config.toml
arch = "conformer"
tokenizer = "char"
hidden_act = "squared_relu"
qk_norm = false
width = 256
residual_init = "none"
adamw_weight_decay_other_params = 0
Rows from block 3 of a small CTC audio transcriber, named by matrix and row number. Rows with one number belong to one neuron. Each number is 500 + 40 x the weight over its row's rms, rounded and kept within 0 to 999. All counts start at 0. Numbers have three digits each. After the name is the row's rms in percent of the matrix's.
After each neuron's rows are labels from the 100 clips, of 14976, where the neuron reaches its highest value: "strongest on" is what is common among them; "loudest band" is the band of the loudest frequency at the time of the peak. Only what is clearly more common there than usual is listed. The data: short read English sentences (LibriTTS-R).
# fc1: first MLP up (model.blocks.3.ff1.fc1.weight, 1536x256), inputs 37-73
# fc2: first MLP down (model.blocks.3.ff1.fc2.weight, 256x1536, transposed), outputs 37-73

fc1.241 093:524454439543494546532535468457431461472452454513463517529565471458499544538476460513485510544445489522491503499
fc2.241 085:514480474586468525466494508577481505593561505491575460596423437439480540451478551513466578535540474442451518494
strongest on: the word "to"
loudest band: 250 to 500 Hz

fc1.394 112:499456446557427495476505554474481598497480427578492493439468460466480479489527501500470501443494491477458596504
fc2.394 104:514542553494433553525506542544454508490452529486459444525475466547537459443511496554525493543478548473474547512
strongest on: the word "he"
loudest band: 250 to 500 Hz

fc1.500 101:522475510476484462460499448451554486504535515437527425511500463520461572473437466547445499543511417460486417450
fc2.500 098:417530493498511513493469502444534461553501454449538491484508552469527562536513530452563459464572449443412497470
strongest on: the word "well"
loudest band: 250 to 500 Hz

fc1.12 089:534448442525468601580519507497451510523552516508464568572481496480539513546502497544496540564506516506501460520
fc2.12 086:585426520536501471477482563496493494550434485510463523498536516435470533486494512500479396474548518482514416469
strongest on: the word "to"
loudest band: 4000 to 8000 Hz

fc1.529 094:503493373548603532475485449490481497508464385490560521419503481480539498498518484499451487518510476527465478535
fc2.529 099:500501452510471521529426497468497565437442476469446483509524544496481541494529514547566556511477523502509428460
strongest on: the word "good"
loudest band: 250 to 500 Hz

fc1.618 106:614453552451598556514526506482520486488495470499521469510479498430527485508491471522534544490418525481517512452
fc2.618 105:446499488438529530515473509456512550479482538509560551575445450538492484481507529517457600574472468471460429574
strongest on: the word "the"; text has "true"; the word "is"
loudest band: 2000 to 4000 Hz; 4000 to 8000 Hz

fc1.51 086:483494459516470486486487450564541529471548501499498483423564438483507500484475486489541496491549407494558555474
fc2.51 088:492503443545500510497573490536534488509493502439464529522503523529507485478587544481457455462445467442505552495
strongest on: the word "was"
loudest band: 250 to 500 Hz

fc1.285 102:466477514503467501555457509542479516499420519471513541514501443502488447503474433507601528554465451437482524492
fc2.285 101:474570571484492517505539519523516514513499511475505465501566450496448538494479523469518556511497480527449556500
strongest on: the word "so"
loudest band: 250 to 500 Hz

fc1.682 103:502482481522459500487527555481519531437485590541491510453535543509489535477473520484463522498537535520543530418
fc2.682 106:520463497496459461469478509445451544448481463479517465471490525582463456493506469469431538518484571490471523418
strongest on: the word "the"
loudest band: 250 to 500 Hz

fc1.153 100:512506532461571471490472521532490537520563459491466515425509475495497432511416550518461480480499481484561492519
fc2.153 100:530502555472469482531525480535543490502519512521460469488471477516506536462376504478503469427461496539536472554
strongest on: the word "a"; text has "few"
loudest band: 2000 to 4000 Hz

fc1.413 104:548427491522510490478483415553472526492553469469515468479534547428506488501535427458515451558475484505525517516
fc2.413 099:490477457477515513507437492540528519538458471428521443595499454459501495453465594492561553535424458504495488522
strongest on: the word "to"
loudest band: 250 to 500 Hz

fc1.391 111:498499482469579483515559475480491533517504476500511501488460497548482475527502518512543554445479529494550517499
fc2.391 108:505503537531526533466450540526536481606529514479523513506514511515545457494520439539511446503479575467508507474
strongest on: the word "the"
loudest band: 4000 to 8000 Hz

fc1.507 091:536466514509541568562537457496454499495551494472477455524504483464518523461476438532444557444489512486420551519
fc2.507 093:484484535462521547464475468562441443498504579474504482493539540518484438483481471444533509483454527535450501456
strongest on: the word "to"
loudest band: 4000 to 8000 Hz

fc1.750 100:475541524512503484474585500477478575444442416492532468512503468511505524539414515463474490449426468448462419540
fc2.750 108:451532483540482481535537483508512483501573483503404467448414466534457575538492506554483457530460550442511552543
strongest on: the word "he"
loudest band: 250 to 500 Hz

fc1.528 108:505525451583457482458515523513566519533609503467526484514446500437497500493558506443474567479520492488499455466
fc2.528 102:475496482527471552458517451535528491497554561481516532570542475501479541559439474520453533498518490537524498552
strongest on: the word "you"; the word "how"
loudest band: 500 to 1000 Hz; 250 to 500 Hz

fc1.584 119:535499527462514614443409538458481571489532466526474518497475475558485458554473541432454562489412524524483466519
fc2.584 117:484478462490437538492569548497498493485481549485490458505516469497479499512542531569544433563477495500416512514
strongest on: the word "there"
loudest band: 250 to 500 Hz; 500 to 1000 Hz

fc1.392 101:460535538475530513548524500524504465490513567491528476444491484484497471461488528468453521551517490416503492527
fc2.392 099:454510503501418503546504482445475492531515478535512503454539541548433530498523518481513486523479527500497542476
strongest on: the word "it"; the word "was"
loudest band: 250 to 500 Hz

fc1.198 093:473490527544490537454489541444466558495517440472496544486479395476545515434548444468452584431478497477476525432
fc2.198 098:518496460474449532489517479512514481490459476500509546467439520452500474479492550495515532450525475535491461481
strongest on: the word "said"
loudest band: 250 to 500 Hz; 500 to 1000 Hz

fc1.302 103:541540582542535561473452433530478544495426490545395511514521530471462519465507503441409505490518475427468529428
fc2.302 100:481498519435486433460535471481512498547522587531487502447464441533446604477538500450517548530446417498479549542
strongest on: the word "said"; the word "he"
loudest band: 500 to 1000 Hz

fc1.120 103:521517477537427463508512476468504568490561442422500452456587531484503461490509500500500539530471500544486482498
fc2.120 107:533541557488405459503463431525514526418496558502459447411533514514490447511554517478474544482458510458546481491
strongest on: the word "cried"
loudest band: 1000 to 2000 Hz

fc1.493 094:473491513433525529468428495441462527400531526533456514542545446507505430477498464502515451542447432529501447528
fc2.493 094:495483517572508499508497546523506477545559525550522412477514498499523521571448491549503560550493448527453510510
strongest on: the word "all"
loudest band: 500 to 1000 Hz

fc1.752 094:503482458549546473494471511545471425507547436517465420490478511513540531426459479525506513460452519459505461517
fc2.752 102:451501548427562488515500537498474440514499546467524508508547451395503497537498395479426444525504494482521521477
strongest on: the word "the"; the word "to"; the word "into"
loudest band: 4000 to 8000 Hz

fc1.278 096:444491477507589526501487477541526558465481552495455491475471520496534483547528527481461591547482446453488490443
fc2.278 100:556423480571484529526495428468505566553492482570498476393484505483467555459533471488507458550474602499456472448
strongest on: the word "it"
loudest band: 500 to 1000 Hz; 250 to 500 Hz

fc1.499 101:471510485534451503461498634460475488417548579492488546513484441546568516496531529497485502615564429486517551582
fc2.499 096:540520553550520506589442484569438508547546470490508465566527494494570497459427511517519475494585494492459498540
strongest on: the word "about"
loudest band: 500 to 1000 Hz

fc1.210 104:463502479501559563514493459507493472501488559445537506519456469508497558474499487506487540508501512442497529486
fc2.210 104:401489497502493520526516464506547591487472532525455448506535443450481479494492535521504519487390474518535556473
strongest on: the word "this"; the word "is"; the word "was"
loudest band: 4000 to 8000 Hz

fc1.214 107:548446494483545433531497485481511581492504502475514431478544467459533481452475495512528522499484575456501520481
fc2.214 102:555477521534532435550462484533433513500537469500484459473545443478499516552470454525508416620474418503440518431
strongest on: the word "that"
loudest band: 500 to 1000 Hz

fc1.300 101:533534486482499577427473561435471475513466524554425517543560450566477525457504526497515518487390472543501548414
fc2.300 101:558506509510496483457514527559509523517553544539477535469430534563526502497460491473472514491520512476500527499
strongest on: voice: male
loudest band: 500 to 1000 Hz

fc1.747 099:489558494452499547532495602515525497458527487454517518495467488401463459496496477465505492495493474463489519445
fc2.747 098:459520505499535530494548504534411451478480461457528473426470521474496524520482490489485601522477521494470536506
strongest on: the word "you"; the word "that"
loudest band: 250 to 500 Hz

fc1.75 101:517435612502458529472545545501575504516468532501600490533513445459480503528479497517494480459473519484493463570
fc2.75 101:536493570483449483510532483470465486488563522570490488471428523509438530505522430473480526495410466563494535531
strongest on: the word "in"
loudest band: 250 to 500 Hz

fc1.312 099:565495527443418522477447501466506557504430468466486445441441505584492516502518437556533516445483460477507471468
fc2.312 097:534445468478524525483477520538445518545462507519443473553508393515476521499512444433458524450434497502548529518
strongest on: the word "you"; the word "are"
loudest band: 250 to 500 Hz

fc1.427 095:598498449512427457498460539518434553537487459456525454523589416460560484433491441523458553517558525438498403533
fc2.427 101:489510491456492479452551496595531479514508576411552513484461567473539458485540425511488467541479511536532444445
strongest on: the word "said"; the word "he"
loudest band: 4000 to 8000 Hz

fc1.545 109:490463515514432512481379532491463512408556470506500486502470445539484441485578502478443463457492502533465508512
fc2.545 110:441470512513473534471446476599476496485502515450458481512507416521482507548441506564464508473510491452482480491
strongest on: the word "all"
loudest band: 500 to 1000 Hz; 250 to 500 Hz

fc1.130 100:486507459463463457507476570457480482492518537502477544517493458500433441472483445456473550519491486470470485440
fc2.130 099:531524517488495513565516472492575474468552437453518435504445514464464467477471472476479474477526518487463540540
strongest on: the word "but"; the word "i"; the word "what"
loudest band: 500 to 1000 Hz; 250 to 500 Hz

fc1.303 097:445483479503524409422475489459549447503482550518538465467480523487478475581498532476524529487539445563519478497
fc2.303 094:538493497476450510455468578513571469593500544483469479500512572522530464492453412483501499543462501480512425461
strongest on: the word "all"
loudest band: 4000 to 8000 Hz

fc1.727 095:566501488452431447489487487491550492492470509510434476514524544566529474433455503539456559466471547490445512474
fc2.727 094:500477511520499533522514509524506477578457534519445479587510508597526551505507541546520495454588447506488501484
strongest on: voice: male
loudest band: 500 to 1000 Hz

fc1.605 102:511466547450530502517597526444483473496478530482542482513482594510491524436498518426495534493478522450512524509
fc2.605 101:429450515601453497516482544436412451447514507427522458477533431541446536503537513465493520477590528518546477552
strongest on: the word "there"
loudest band: 250 to 500 Hz

fc1.357 114:566484475515473521410435532478537493553455516509493542491452472479526477509526474465511509524450461440523571490
fc2.357 110:551501559471507495482519566539572497449517443418482444501527544425418539558509545496469521450533460527518452473
strongest on: the word "was"; the word "a"; the word "it"; the word "is"
loudest band: 250 to 500 Hz

fc1.613 056:542511443481519535484523511438455505497521487483528525519451570464445429511522438412534497478517484465498512505
fc2.613 075:488453443570470509448485440483487450460471545516518514497423476446461516548459500438535735513526477466453530563
strongest on: the word "was"
loudest band: 250 to 500 Hz

fc1.246 110:506537448542423580461541484423449467467508500515517496508439472510553511474502501502614527576595493468480576551
fc2.246 117:514504475482488475565494539469478534522503527522522485470443484545496501477470495531495537467452489550494486524
strongest on: the word "never"; the word "i"
loudest band: 500 to 1000 Hz

fc1.213 105:497502457539463463527491514479497529474428475503518492507477508485480473561540484574421528519467496482526541553
fc2.213 112:445511533497434628457502456451517447531472550530485495491504463498513503503536531534433585444502576471473522438
strongest on: the word "i"; the word "didn't"
loudest band: 250 to 500 Hz

fc1.149 101:540542553501481426457488518530465543542518481567531507526465500555461491547446462491577544507514515551567564510
fc2.149 097:549492524465407466481596502545515438524493502506468486467577579568530577454501474471548429494547487516580417550
strongest on: voice: male
loudest band: 500 to 1000 Hz

fc1.470 104:467449515457542561422493518434482486469518532439500527484498534476500535478518497418459518521456477529498461454
fc2.470 098:460475538486460526483486469470476500469539515538490500465559584479558438447497512523508483533547485506505486549
strongest on: the word "he"; the word "had"
loudest band: 250 to 500 Hz

fc1.534 099:487537510462504536534470471481488464497493499546461564507483510492532560492472462483503473484419479462588567436
fc2.534 099:424460542425517532520481572476518521459489564573524521508468538474504555450549523556415521483504512507424460552
strongest on: the word "the"
loudest band: 250 to 500 Hz

fc1.6 104:491549510457584487520433496512571409446451500500474510462485495452453526490414468448513471531427533545460468542
fc2.6 105:513359477463489537515397558441548437543476490411468494520484497476455521474474501476462495526544427465480485468
strongest on: the word "you"
loudest band: 2000 to 4000 Hz

fc1.547 098:499494485535457588430540498480441447488538469499509468532429488580472491472533440516492518543488478415523514542
fc2.547 090:504496471497525459513458455443610500570500492485536511489504462426500457558546442456427538493527475529549489553
strongest on: the word "of"
loudest band: 250 to 500 Hz

fc1.482 095:504528563544550438455510526440499487528477442430459510524496454469482504423478500447608555459491521488476493463
fc2.482 102:422479419575414499460594448574523539456491492463507462508464548445455462493570489490476523494552492553536474540
strongest on: the word "there"; the word "they"; the word "were"
loudest band: 250 to 500 Hz

fc1.40 100:563517498505538501525484482497471525453515515548484542554536443482438498481575456496505555542507515447469534532
fc2.40 104:495563485416476509492553511575515492515489537486484441499469538544548515472582498495530491541489535525511565484
strongest on: the word "head"
loudest band: 500 to 1000 Hz

fc1.501 087:476458465452511543523539478448465494548487448535560504431493473478527563534449524465487525516415534482435490488
fc2.501 095:540524497469498505509526536475525469511522510530504464462507460519450544511528501491495468477420456468469448474
strongest on: the word "good"
loudest band: 250 to 500 Hz

fc1.597 109:464449453534568462559648508506497551441524492478500515472492468465469516495472535508461443496523463507501531539
fc2.597 106:545563440573590517515499483529507494537557512503439437450516484413469464546559471542503606543480455459489517435
strongest on: the word "was"
loudest band: 500 to 1000 Hz

fc1.139 104:473440502448481491453519542541540440536524451527456456490560558454505485531493505477547516454507510519489514484
fc2.139 101:521528437460442509481472555484485489470464562495450486463543415590582545512509498470443490451499526522488445519
strongest on: the word "all"
loudest band: 500 to 1000 Hz

fc1.324 092:505523529580521480379476473482474445452472433490483531434438486531448506562458501437496559427529549524419526563
fc2.324 094:416468433552514555481489477513509479474493492546446464461571456599594434532567481498553430437481572501435482489
strongest on: the word "of"; the word "and"
loudest band: 250 to 500 Hz

fc1.546 105:470466445472529522519545504456502485437469475498452520421482416483501589493479466508570516521457554414433496459
fc2.546 103:481534462474486443507447482546505489506497519511546474520499469614462465552540528574549549449488511461547450529
strongest on: the word "good"; the word "go"
loudest band: 250 to 500 Hz

fc1.183 092:515483504452503490484499495456555506460470523527458451518497574462542457494515564442548580452447494525545531474
fc2.183 089:506481474442477510416493546503491483529536505504486560475475459479553510549473553525493580456488507539536432562
strongest on: the word "more"
loudest band: 250 to 500 Hz

fc1.373 096:449491481535585524431529488504533518457507406471533538446519516491495528502486512431565509469509441524497461472
fc2.373 099:487447521469554523547439448474539464489527452523617517502531473494457545512498469518469402528478455531506478459
strongest on: the word "so"
loudest band: 4000 to 8000 Hz; 2000 to 4000 Hz

fc1.70 099:590439449507477442499468461519416460514550514467511520515486485452519553476505521438469547576514541464513508453
fc2.70 097:489534473515590501497443475479525444493511547529521444512553491410495580524554486480451492496542506529444470561
strongest on: the word "he"
loudest band: 2000 to 4000 Hz

fc1.591 094:497480507512443554537466485552507518501497516515536475469510544488517489501535538468461504513481427597558525539
fc2.591 096:468481465529568504516451501566503502509520613543468478515502455497511478543492579571558534535524541493520538571
strongest on: the word "i"; the word "don't"
loudest band: 500 to 1000 Hz

fc1.624 106:524517563487545503433507480495504422492539566482550548510450504550504427517472557494484545483604545490461475476
fc2.624 110:472520491477488425498572490434486521507472512521536597532466531492451506439455401516485456506489550478527523446
strongest on: the word "a"
loudest band: 2000 to 4000 Hz

fc1.593 097:432542533483531532453494488463494473514504472511512551540513493471508519471530444519541505427470495584511563495
fc2.593 098:512507540476474505570488428470518402522560490469527520475446464516522467467478469492440550584527456545476491526
strongest on: the word "that"; the word "that's"
loudest band: 500 to 1000 Hz

fc1.338 093:527462470519452459524459453506454501512493512524515465552516517544517463416450496551542600521494483527528546506
fc2.338 095:493480512522478457515437462498523508493560486630483527545609456537521529475507568516430413476513493486517417497
strongest on: voice: male
loudest band: 500 to 1000 Hz

fc1.549 105:502461424464478517449431477502512457531500453579552505475439454500518516540448520545392519565520510530536493532
fc2.549 104:511525486470458527472525458492556479540502464463575523490469429506533554528475519498496492466479465461473514454
strongest on: the word "be"; the word "to"
loudest band: 250 to 500 Hz

fc1.733 102:382461543510554472593483434561529455419486461454509507528515507547487506511546475532540516497536505438498491447
fc2.733 102:572474510522490492467501563555494473435491578455572430489545462562562476495525442508537538493514516482475570521
strongest on: the word "so"
loudest band: 4000 to 8000 Hz

fc1.683 112:515494545467457489462485532543485474573486530521535484521484448564487540539492439515459529515506510481495550555
fc2.683 113:535480494501513486487490431489597457470475520509435524482455478602499472481506507542484523511524552451468518567
strongest on: the word "the"; text has "same"
loudest band: 4000 to 8000 Hz

fc1.26 110:518490541526373517491385476469472476504548499485534473440505520554487518458417538414458565489465458594451497462
fc2.26 105:480546505460504546512499501519443452440469451561469475508508536481577500504482468484458520462439494461540578502
strongest on: the word "she"
loudest band: 250 to 500 Hz

fc1.557 102:463472500474476473501517538537508499490456444505534542533436490504454491496537427486493542492511518483450547455
fc2.557 100:517498511455538440568459462511543439470490436490518471584560501523504473507511509532531541514549461485490557491
strongest on: the word "but"; the word "i"
loudest band: 500 to 1000 Hz

fc1.712 095:547434457548511485407503510531520492535519523513561487560472509469521490585528467554476504484595573515421528447
fc2.712 096:479505487432464521416568493500512447525489591487484486462538540464469496415539495497528575471471497461488469487
strongest on: the word "was"
loudest band: 250 to 500 Hz

fc1.475 097:469590400499520502510495494525514436460506405477517501522498510517515480406521506503571544450498492483487537473
fc2.475 097:517542572501463473462473520532493495591484427567532523460499566514510545475471498525514466518445489529529470452
strongest on: the word "for"; the word "from"
loudest band: 1000 to 2000 Hz; 4000 to 8000 Hz

fc1.731 092:477440525557421455536458460495460494475528486456465426581541513506549464461497508509485553614545537481408471516
fc2.731 101:496520495558464488456446426467523460472430526462482446443477538512527454549532494472473554484479521539451462499
strongest on: the word "cried"
loudest band: 1000 to 2000 Hz

fc1.703 095:477485482516512425514471513466498533439514443462467514538455521535563496454413493438521562472480491503479453545
fc2.703 096:471493478456477486467489531487468452543424506461601503482563486461448484490527579460489453515486449512460422533
strongest on: the word "very"
loudest band: 250 to 500 Hz

fc1.229 087:497483545523415465504430464474452484451518542463528441490444501496492514493520549550537494508512468490456462508
fc2.229 086:441494469453499487471462512434425480564523496505473518509456495479413481472520570482583459524512557470527521478
strongest on: the word "he"; the word "here"
loudest band: 2000 to 4000 Hz

fc1.58 097:532516573486498440415524487488430437457539585546509505455527477554498525500503469512497515529474473541433516528
fc2.58 096:560465487513511447478535567487488500511475458488532477547479479481512456489468529565545508462473428555564479505
strongest on: the word "all"
loudest band: 500 to 1000 Hz

fc1.341 107:461544526516496503451525449533473533492500493514462512438519517497548512463399441490420531486477482554502436497
fc2.341 113:465538449547509508419485445502443474489449422611458511558486476475528484435463529502544532478481539537550505505
strongest on: the word "never"
loudest band: 250 to 500 Hz

fc1.116 102:548476571460380503475524451445485477527480471592531468478542484438510497484449425458543535504528587445511510527
fc2.116 103:536529521519552458478381481445566506544496497574477542495525493558458542477478435523511529517402519463464483437
strongest on: the word "she"
loudest band: 2000 to 4000 Hz

fc1.489 105:575469448423442492428477427497477403512535517499439491508505479508522440460521444535525548474518518515527545508
fc2.489 104:487487545534493481565533539555553474495547541475552458478486468485460453384504483467475461536475489471552439511
strongest on: the word "you"; the word "did"
loudest band: 2000 to 4000 Hz

fc1.445 098:462524477462452541486453534454442482461470433531433496498551478458484547419467436497518542515471535473560536445
fc2.445 094:510523478476477531500531547509424544550467451548493499538503503453524476494524431498479548415521420464500531565
strongest on: the word "a"
loudest band: 250 to 500 Hz

fc1.506 106:476485533499558543433488488483447488511515547459519495488447464523478487461582454512458496481481528450549560444
fc2.506 108:482578508558597524520485429510495470568476525505485493482546516436483511499534504520517537459509532560428529562
strongest on: the word "was"; the word "it"
loudest band: 500 to 1000 Hz

fc1.606 097:539418448459474557543519530467515483432426515449525486552498537521512443506446515446475534447460564408502507507
fc2.606 093:497509539442394509533491549467473499518557505497534484512463452463498511528502545454546501461487491494595472538
strongest on: the word "to"
loudest band: 2000 to 4000 Hz

fc1.372 115:541450566566533481496511496477499550471529474454479501572520502561474477535495508548525578456498473524540462541
fc2.372 114:489462529545459505454540537408576495568514412448499491498475443486494525499462516497567518557522530467469458472
strongest on: the word "of"
loudest band: 250 to 500 Hz

fc1.281 099:559418497503487479475496498437538510446575533491460528490535523557476507501504527421505542599523540448508539418
fc2.281 095:464510457519407563499531447459478566511513517490512568528564513410543516485471512446431451519562487579526538475
strongest on: the word "the"
loudest band: 250 to 500 Hz

fc1.614 101:551457567523481450555446489418547433437491528414452471455498499473464539512475525549474502573434465492483529503
fc2.614 109:444513409460525585412501492549443500510505509495494476492599485518524468473472453529455520519458520503504447464
strongest on: the word "this"; the word "is"; the word "was"
loudest band: 250 to 500 Hz

fc1.490 098:454501431479496573558574453410464471444536478499478465521459468402467484488496453546483514468468485525511525517
fc2.490 099:530437513457465549563536512483448484547578528513561528470454459466442509493532501445520561492538510521507461576
strongest on: the word "was"; the word "it"
loudest band: 250 to 500 Hz

fc1.741 112:508521437537516645451494493503491516410510532449537532561438502512501498439505458418525547499522524484518497540
fc2.741 107:507488486481528482427481535488468581491565491538545510484543485411511453509440534604490472581526514461518522450
strongest on: the word "of"; the word "they"
loudest band: 250 to 500 Hz

fc1.305 095:511489470474532525528506470500540486606480505550535526471541504458503501455525509414543558510526467574529482473
fc2.305 100:521541485441531503398509484498542475537533514461453466520475476569535482531544437454487468503510451511540506513
strongest on: the word "all"
loudest band: 500 to 1000 Hz

fc1.275 106:575461495503538452581405509455540470489443541502481514459472429474527525530351442458559517441482571476506559459
fc2.275 099:456494574479487491486523425579499501531564525521489488524462504560603470530454520467467646430464495510480503447
strongest on: the word "it"
loudest band: 250 to 500 Hz