python train.py --input="waveform_16khz" --wave_strides=[5, 4, 4, 2] --positions="sincos" --beta2=0.999 --one_sided=true --steps=14500
Rows from block 3 of a small CTC audio transcriber, named by matrix and row number. Rows with one number belong to one neuron. Each number is 128 + 32 x the weight over its row's rms, rounded and kept within 0 to 255. All counts start at 0. Numbers have three digits each. After the name is the row's rms in percent of the matrix's.
After each neuron's rows are labels from the 100 clips, of 14976, where the neuron reaches its highest value: "strongest on" is what is common among them; "loudest band" is the band of the loudest frequency at the time of the peak. Only what is clearly more common there than usual is listed. The data: short read English sentences (LibriTTS-R).
# fc1: first MLP up (model.blocks.3.ff1.fc1.weight, 1536x256), inputs 74-110
# fc2: first MLP down (model.blocks.3.ff1.fc2.weight, 256x1536, transposed), outputs 74-110

fc1.251 103:168111126126180136127096144105182093144080190091161037105150096130116094093120179139094113131137128142132125148
fc2.251 104:087124191170139144168102085136058111109162110150150075095103090102101066120142104171159122182097131155143169089
strongest on: the word "the"
loudest band: 250 to 500 Hz

fc1.403 097:141111074125158127096107087125104125158075132113152090143137119128122126123128099155148131157138122105082117127
fc2.403 100:160145130135115120091217147126121097112137172148163088056104080117115144130166116155121099110073168117128120082
strongest on: the word "a"
loudest band: 250 to 500 Hz

fc1.489 105:136124159148122103112116135120142153146103116148155181132162097098132072095137109151122129145143149069149134066
fc2.489 104:113139137157131135160093142093111129142149069164166061097065145141117194163068133087117100168156133174192167111
strongest on: the word "you"; the word "did"
loudest band: 2000 to 4000 Hz

fc1.153 100:170071111134084143096071151153138095120133101143172088136156130149154142113174183147153169116197145111161180052
fc2.153 100:126155094112143124126124157082146061143150136129149115104143098197110140175174160098107124128174114098155079140
strongest on: the word "a"; text has "few"
loudest band: 2000 to 4000 Hz

fc1.764 093:128129092166109161084139102160172163116067154135095128136120151149217088112080116150141146080168089076133133085
fc2.764 098:133154131086098149117105031143078090127119110101086115120068145163127125096148131105129099114159114092151166162
strongest on: the word "i"
loudest band: 500 to 1000 Hz

fc1.618 106:172088109130125094103138175170139181077061151072157140142178131169089110089104172111137125106087093171089088107
fc2.618 105:104137144146202103126045104137049098159174109133124166140130070105120149125090140094123146107118069166048141162
strongest on: the word "the"; text has "true"; the word "is"
loudest band: 2000 to 4000 Hz; 4000 to 8000 Hz

fc1.309 096:040077106171117107149132110123153106092172079109100165165135151120152124136114071141137088145073120113187186136
fc2.309 102:095150167083136149161106087117139157185132057122119141225130139123125146176121059122178074184156090160152103101
strongest on: the word "i"
loudest band: 500 to 1000 Hz

fc1.587 107:162150148085112162154192090116138128055123099139171152115162115116136162167124093090106105104064102121113175098
fc2.587 097:107176148154165106119118180098174140170153145069096097102151136130113168190162200145102179126153142045143060132
strongest on: the word "she"
loudest band: 250 to 500 Hz

fc1.558 101:112080089054069137128155149070125131140073120116178103142116152122095195166127080107133078124115116121137079137
fc2.558 097:145069127130106081091166150093122117120069079144148148148145151091091091086169145153084057117118103144125139103
strongest on: the word "a"
loudest band: 250 to 500 Hz

fc1.299 084:118108079154152160137149149120110076104111146110107138153137161112112118145129124117105103072129115120137113127
fc2.299 076:065181152152125118082134122102127101134101139077170136093163061182164141135125137135140128111159072096102171126
strongest on: the word "she"
loudest band: 2000 to 4000 Hz

fc1.213 105:137177176157104061114175113147134121178075137117084172159165060118136122161081105126102159151095132103149049133
fc2.213 112:090092103116124126135141170093182137148112208113154143150098113108126112143192102142116091167151142206132146081
strongest on: the word "i"; the word "didn't"
loudest band: 250 to 500 Hz

fc1.627 105:129127085120167127127119162072172157182161105050110109134123111106129103103163108169079088121081087161140043087
fc2.627 101:122108146133146144184139105178074141139127164104187117150109172155119155144085148128085123244101179092153161052
strongest on: the word "you"; the word "do"
loudest band: 250 to 500 Hz

fc1.445 098:150113151132071162070170113142079157085170096105086112152159200174125141153099156172061134108116104142160073172
fc2.445 094:203117123153170111173168158097195097168098148163070157158080139179065118133105068100142136193138139217129135137
strongest on: the word "a"
loudest band: 250 to 500 Hz

fc1.317 113:139123116162077073084106140103147111138119120078089128121151097170108169125114045114144091119132098105141140128
fc2.317 115:089070139140115164119128111158142095091153173122160119146125090164177150107154179121118125152124114139114165210
strongest on: the word "she"
loudest band: 2000 to 4000 Hz

fc1.358 107:094169111100151091068071163145110165161138156146150130067075166135102073136118115104120165092071050108134145123
fc2.358 105:152139088114222106110054125109155109139148114162115076172175134144109143103152102113089122120114130196142177087
strongest on: the word "you"
loudest band: 250 to 500 Hz

fc1.107 069:090135108112145121067083152066121105100127126104169161065148104120183091136164145128094084140157118111141191118
fc2.107 075:181143110149132082190142146111129119112128158141157158131167139149150115108185161146186172080109125144091141181
strongest on: the word "me"
loudest band: 250 to 500 Hz

fc1.628 099:131122146164138118105082112090164097107108123137098151129151111076118102164097122131187199159121091077139109079
fc2.628 104:088104033109156134125117162111174131136093144242152106207101073145105114092106115189077164123135101110160158147
strongest on: the word "you"
loudest band: 250 to 500 Hz

fc1.34 098:145151192123158148137131154130134189138113121079179178157132169192170192142132138083139191161116185091096144127
fc2.34 086:143149108118159095151154194079139152133101120100152087132116094140116169106142125137144135131131148096124097109
strongest on: the word "you"; the word "to"
loudest band: 250 to 500 Hz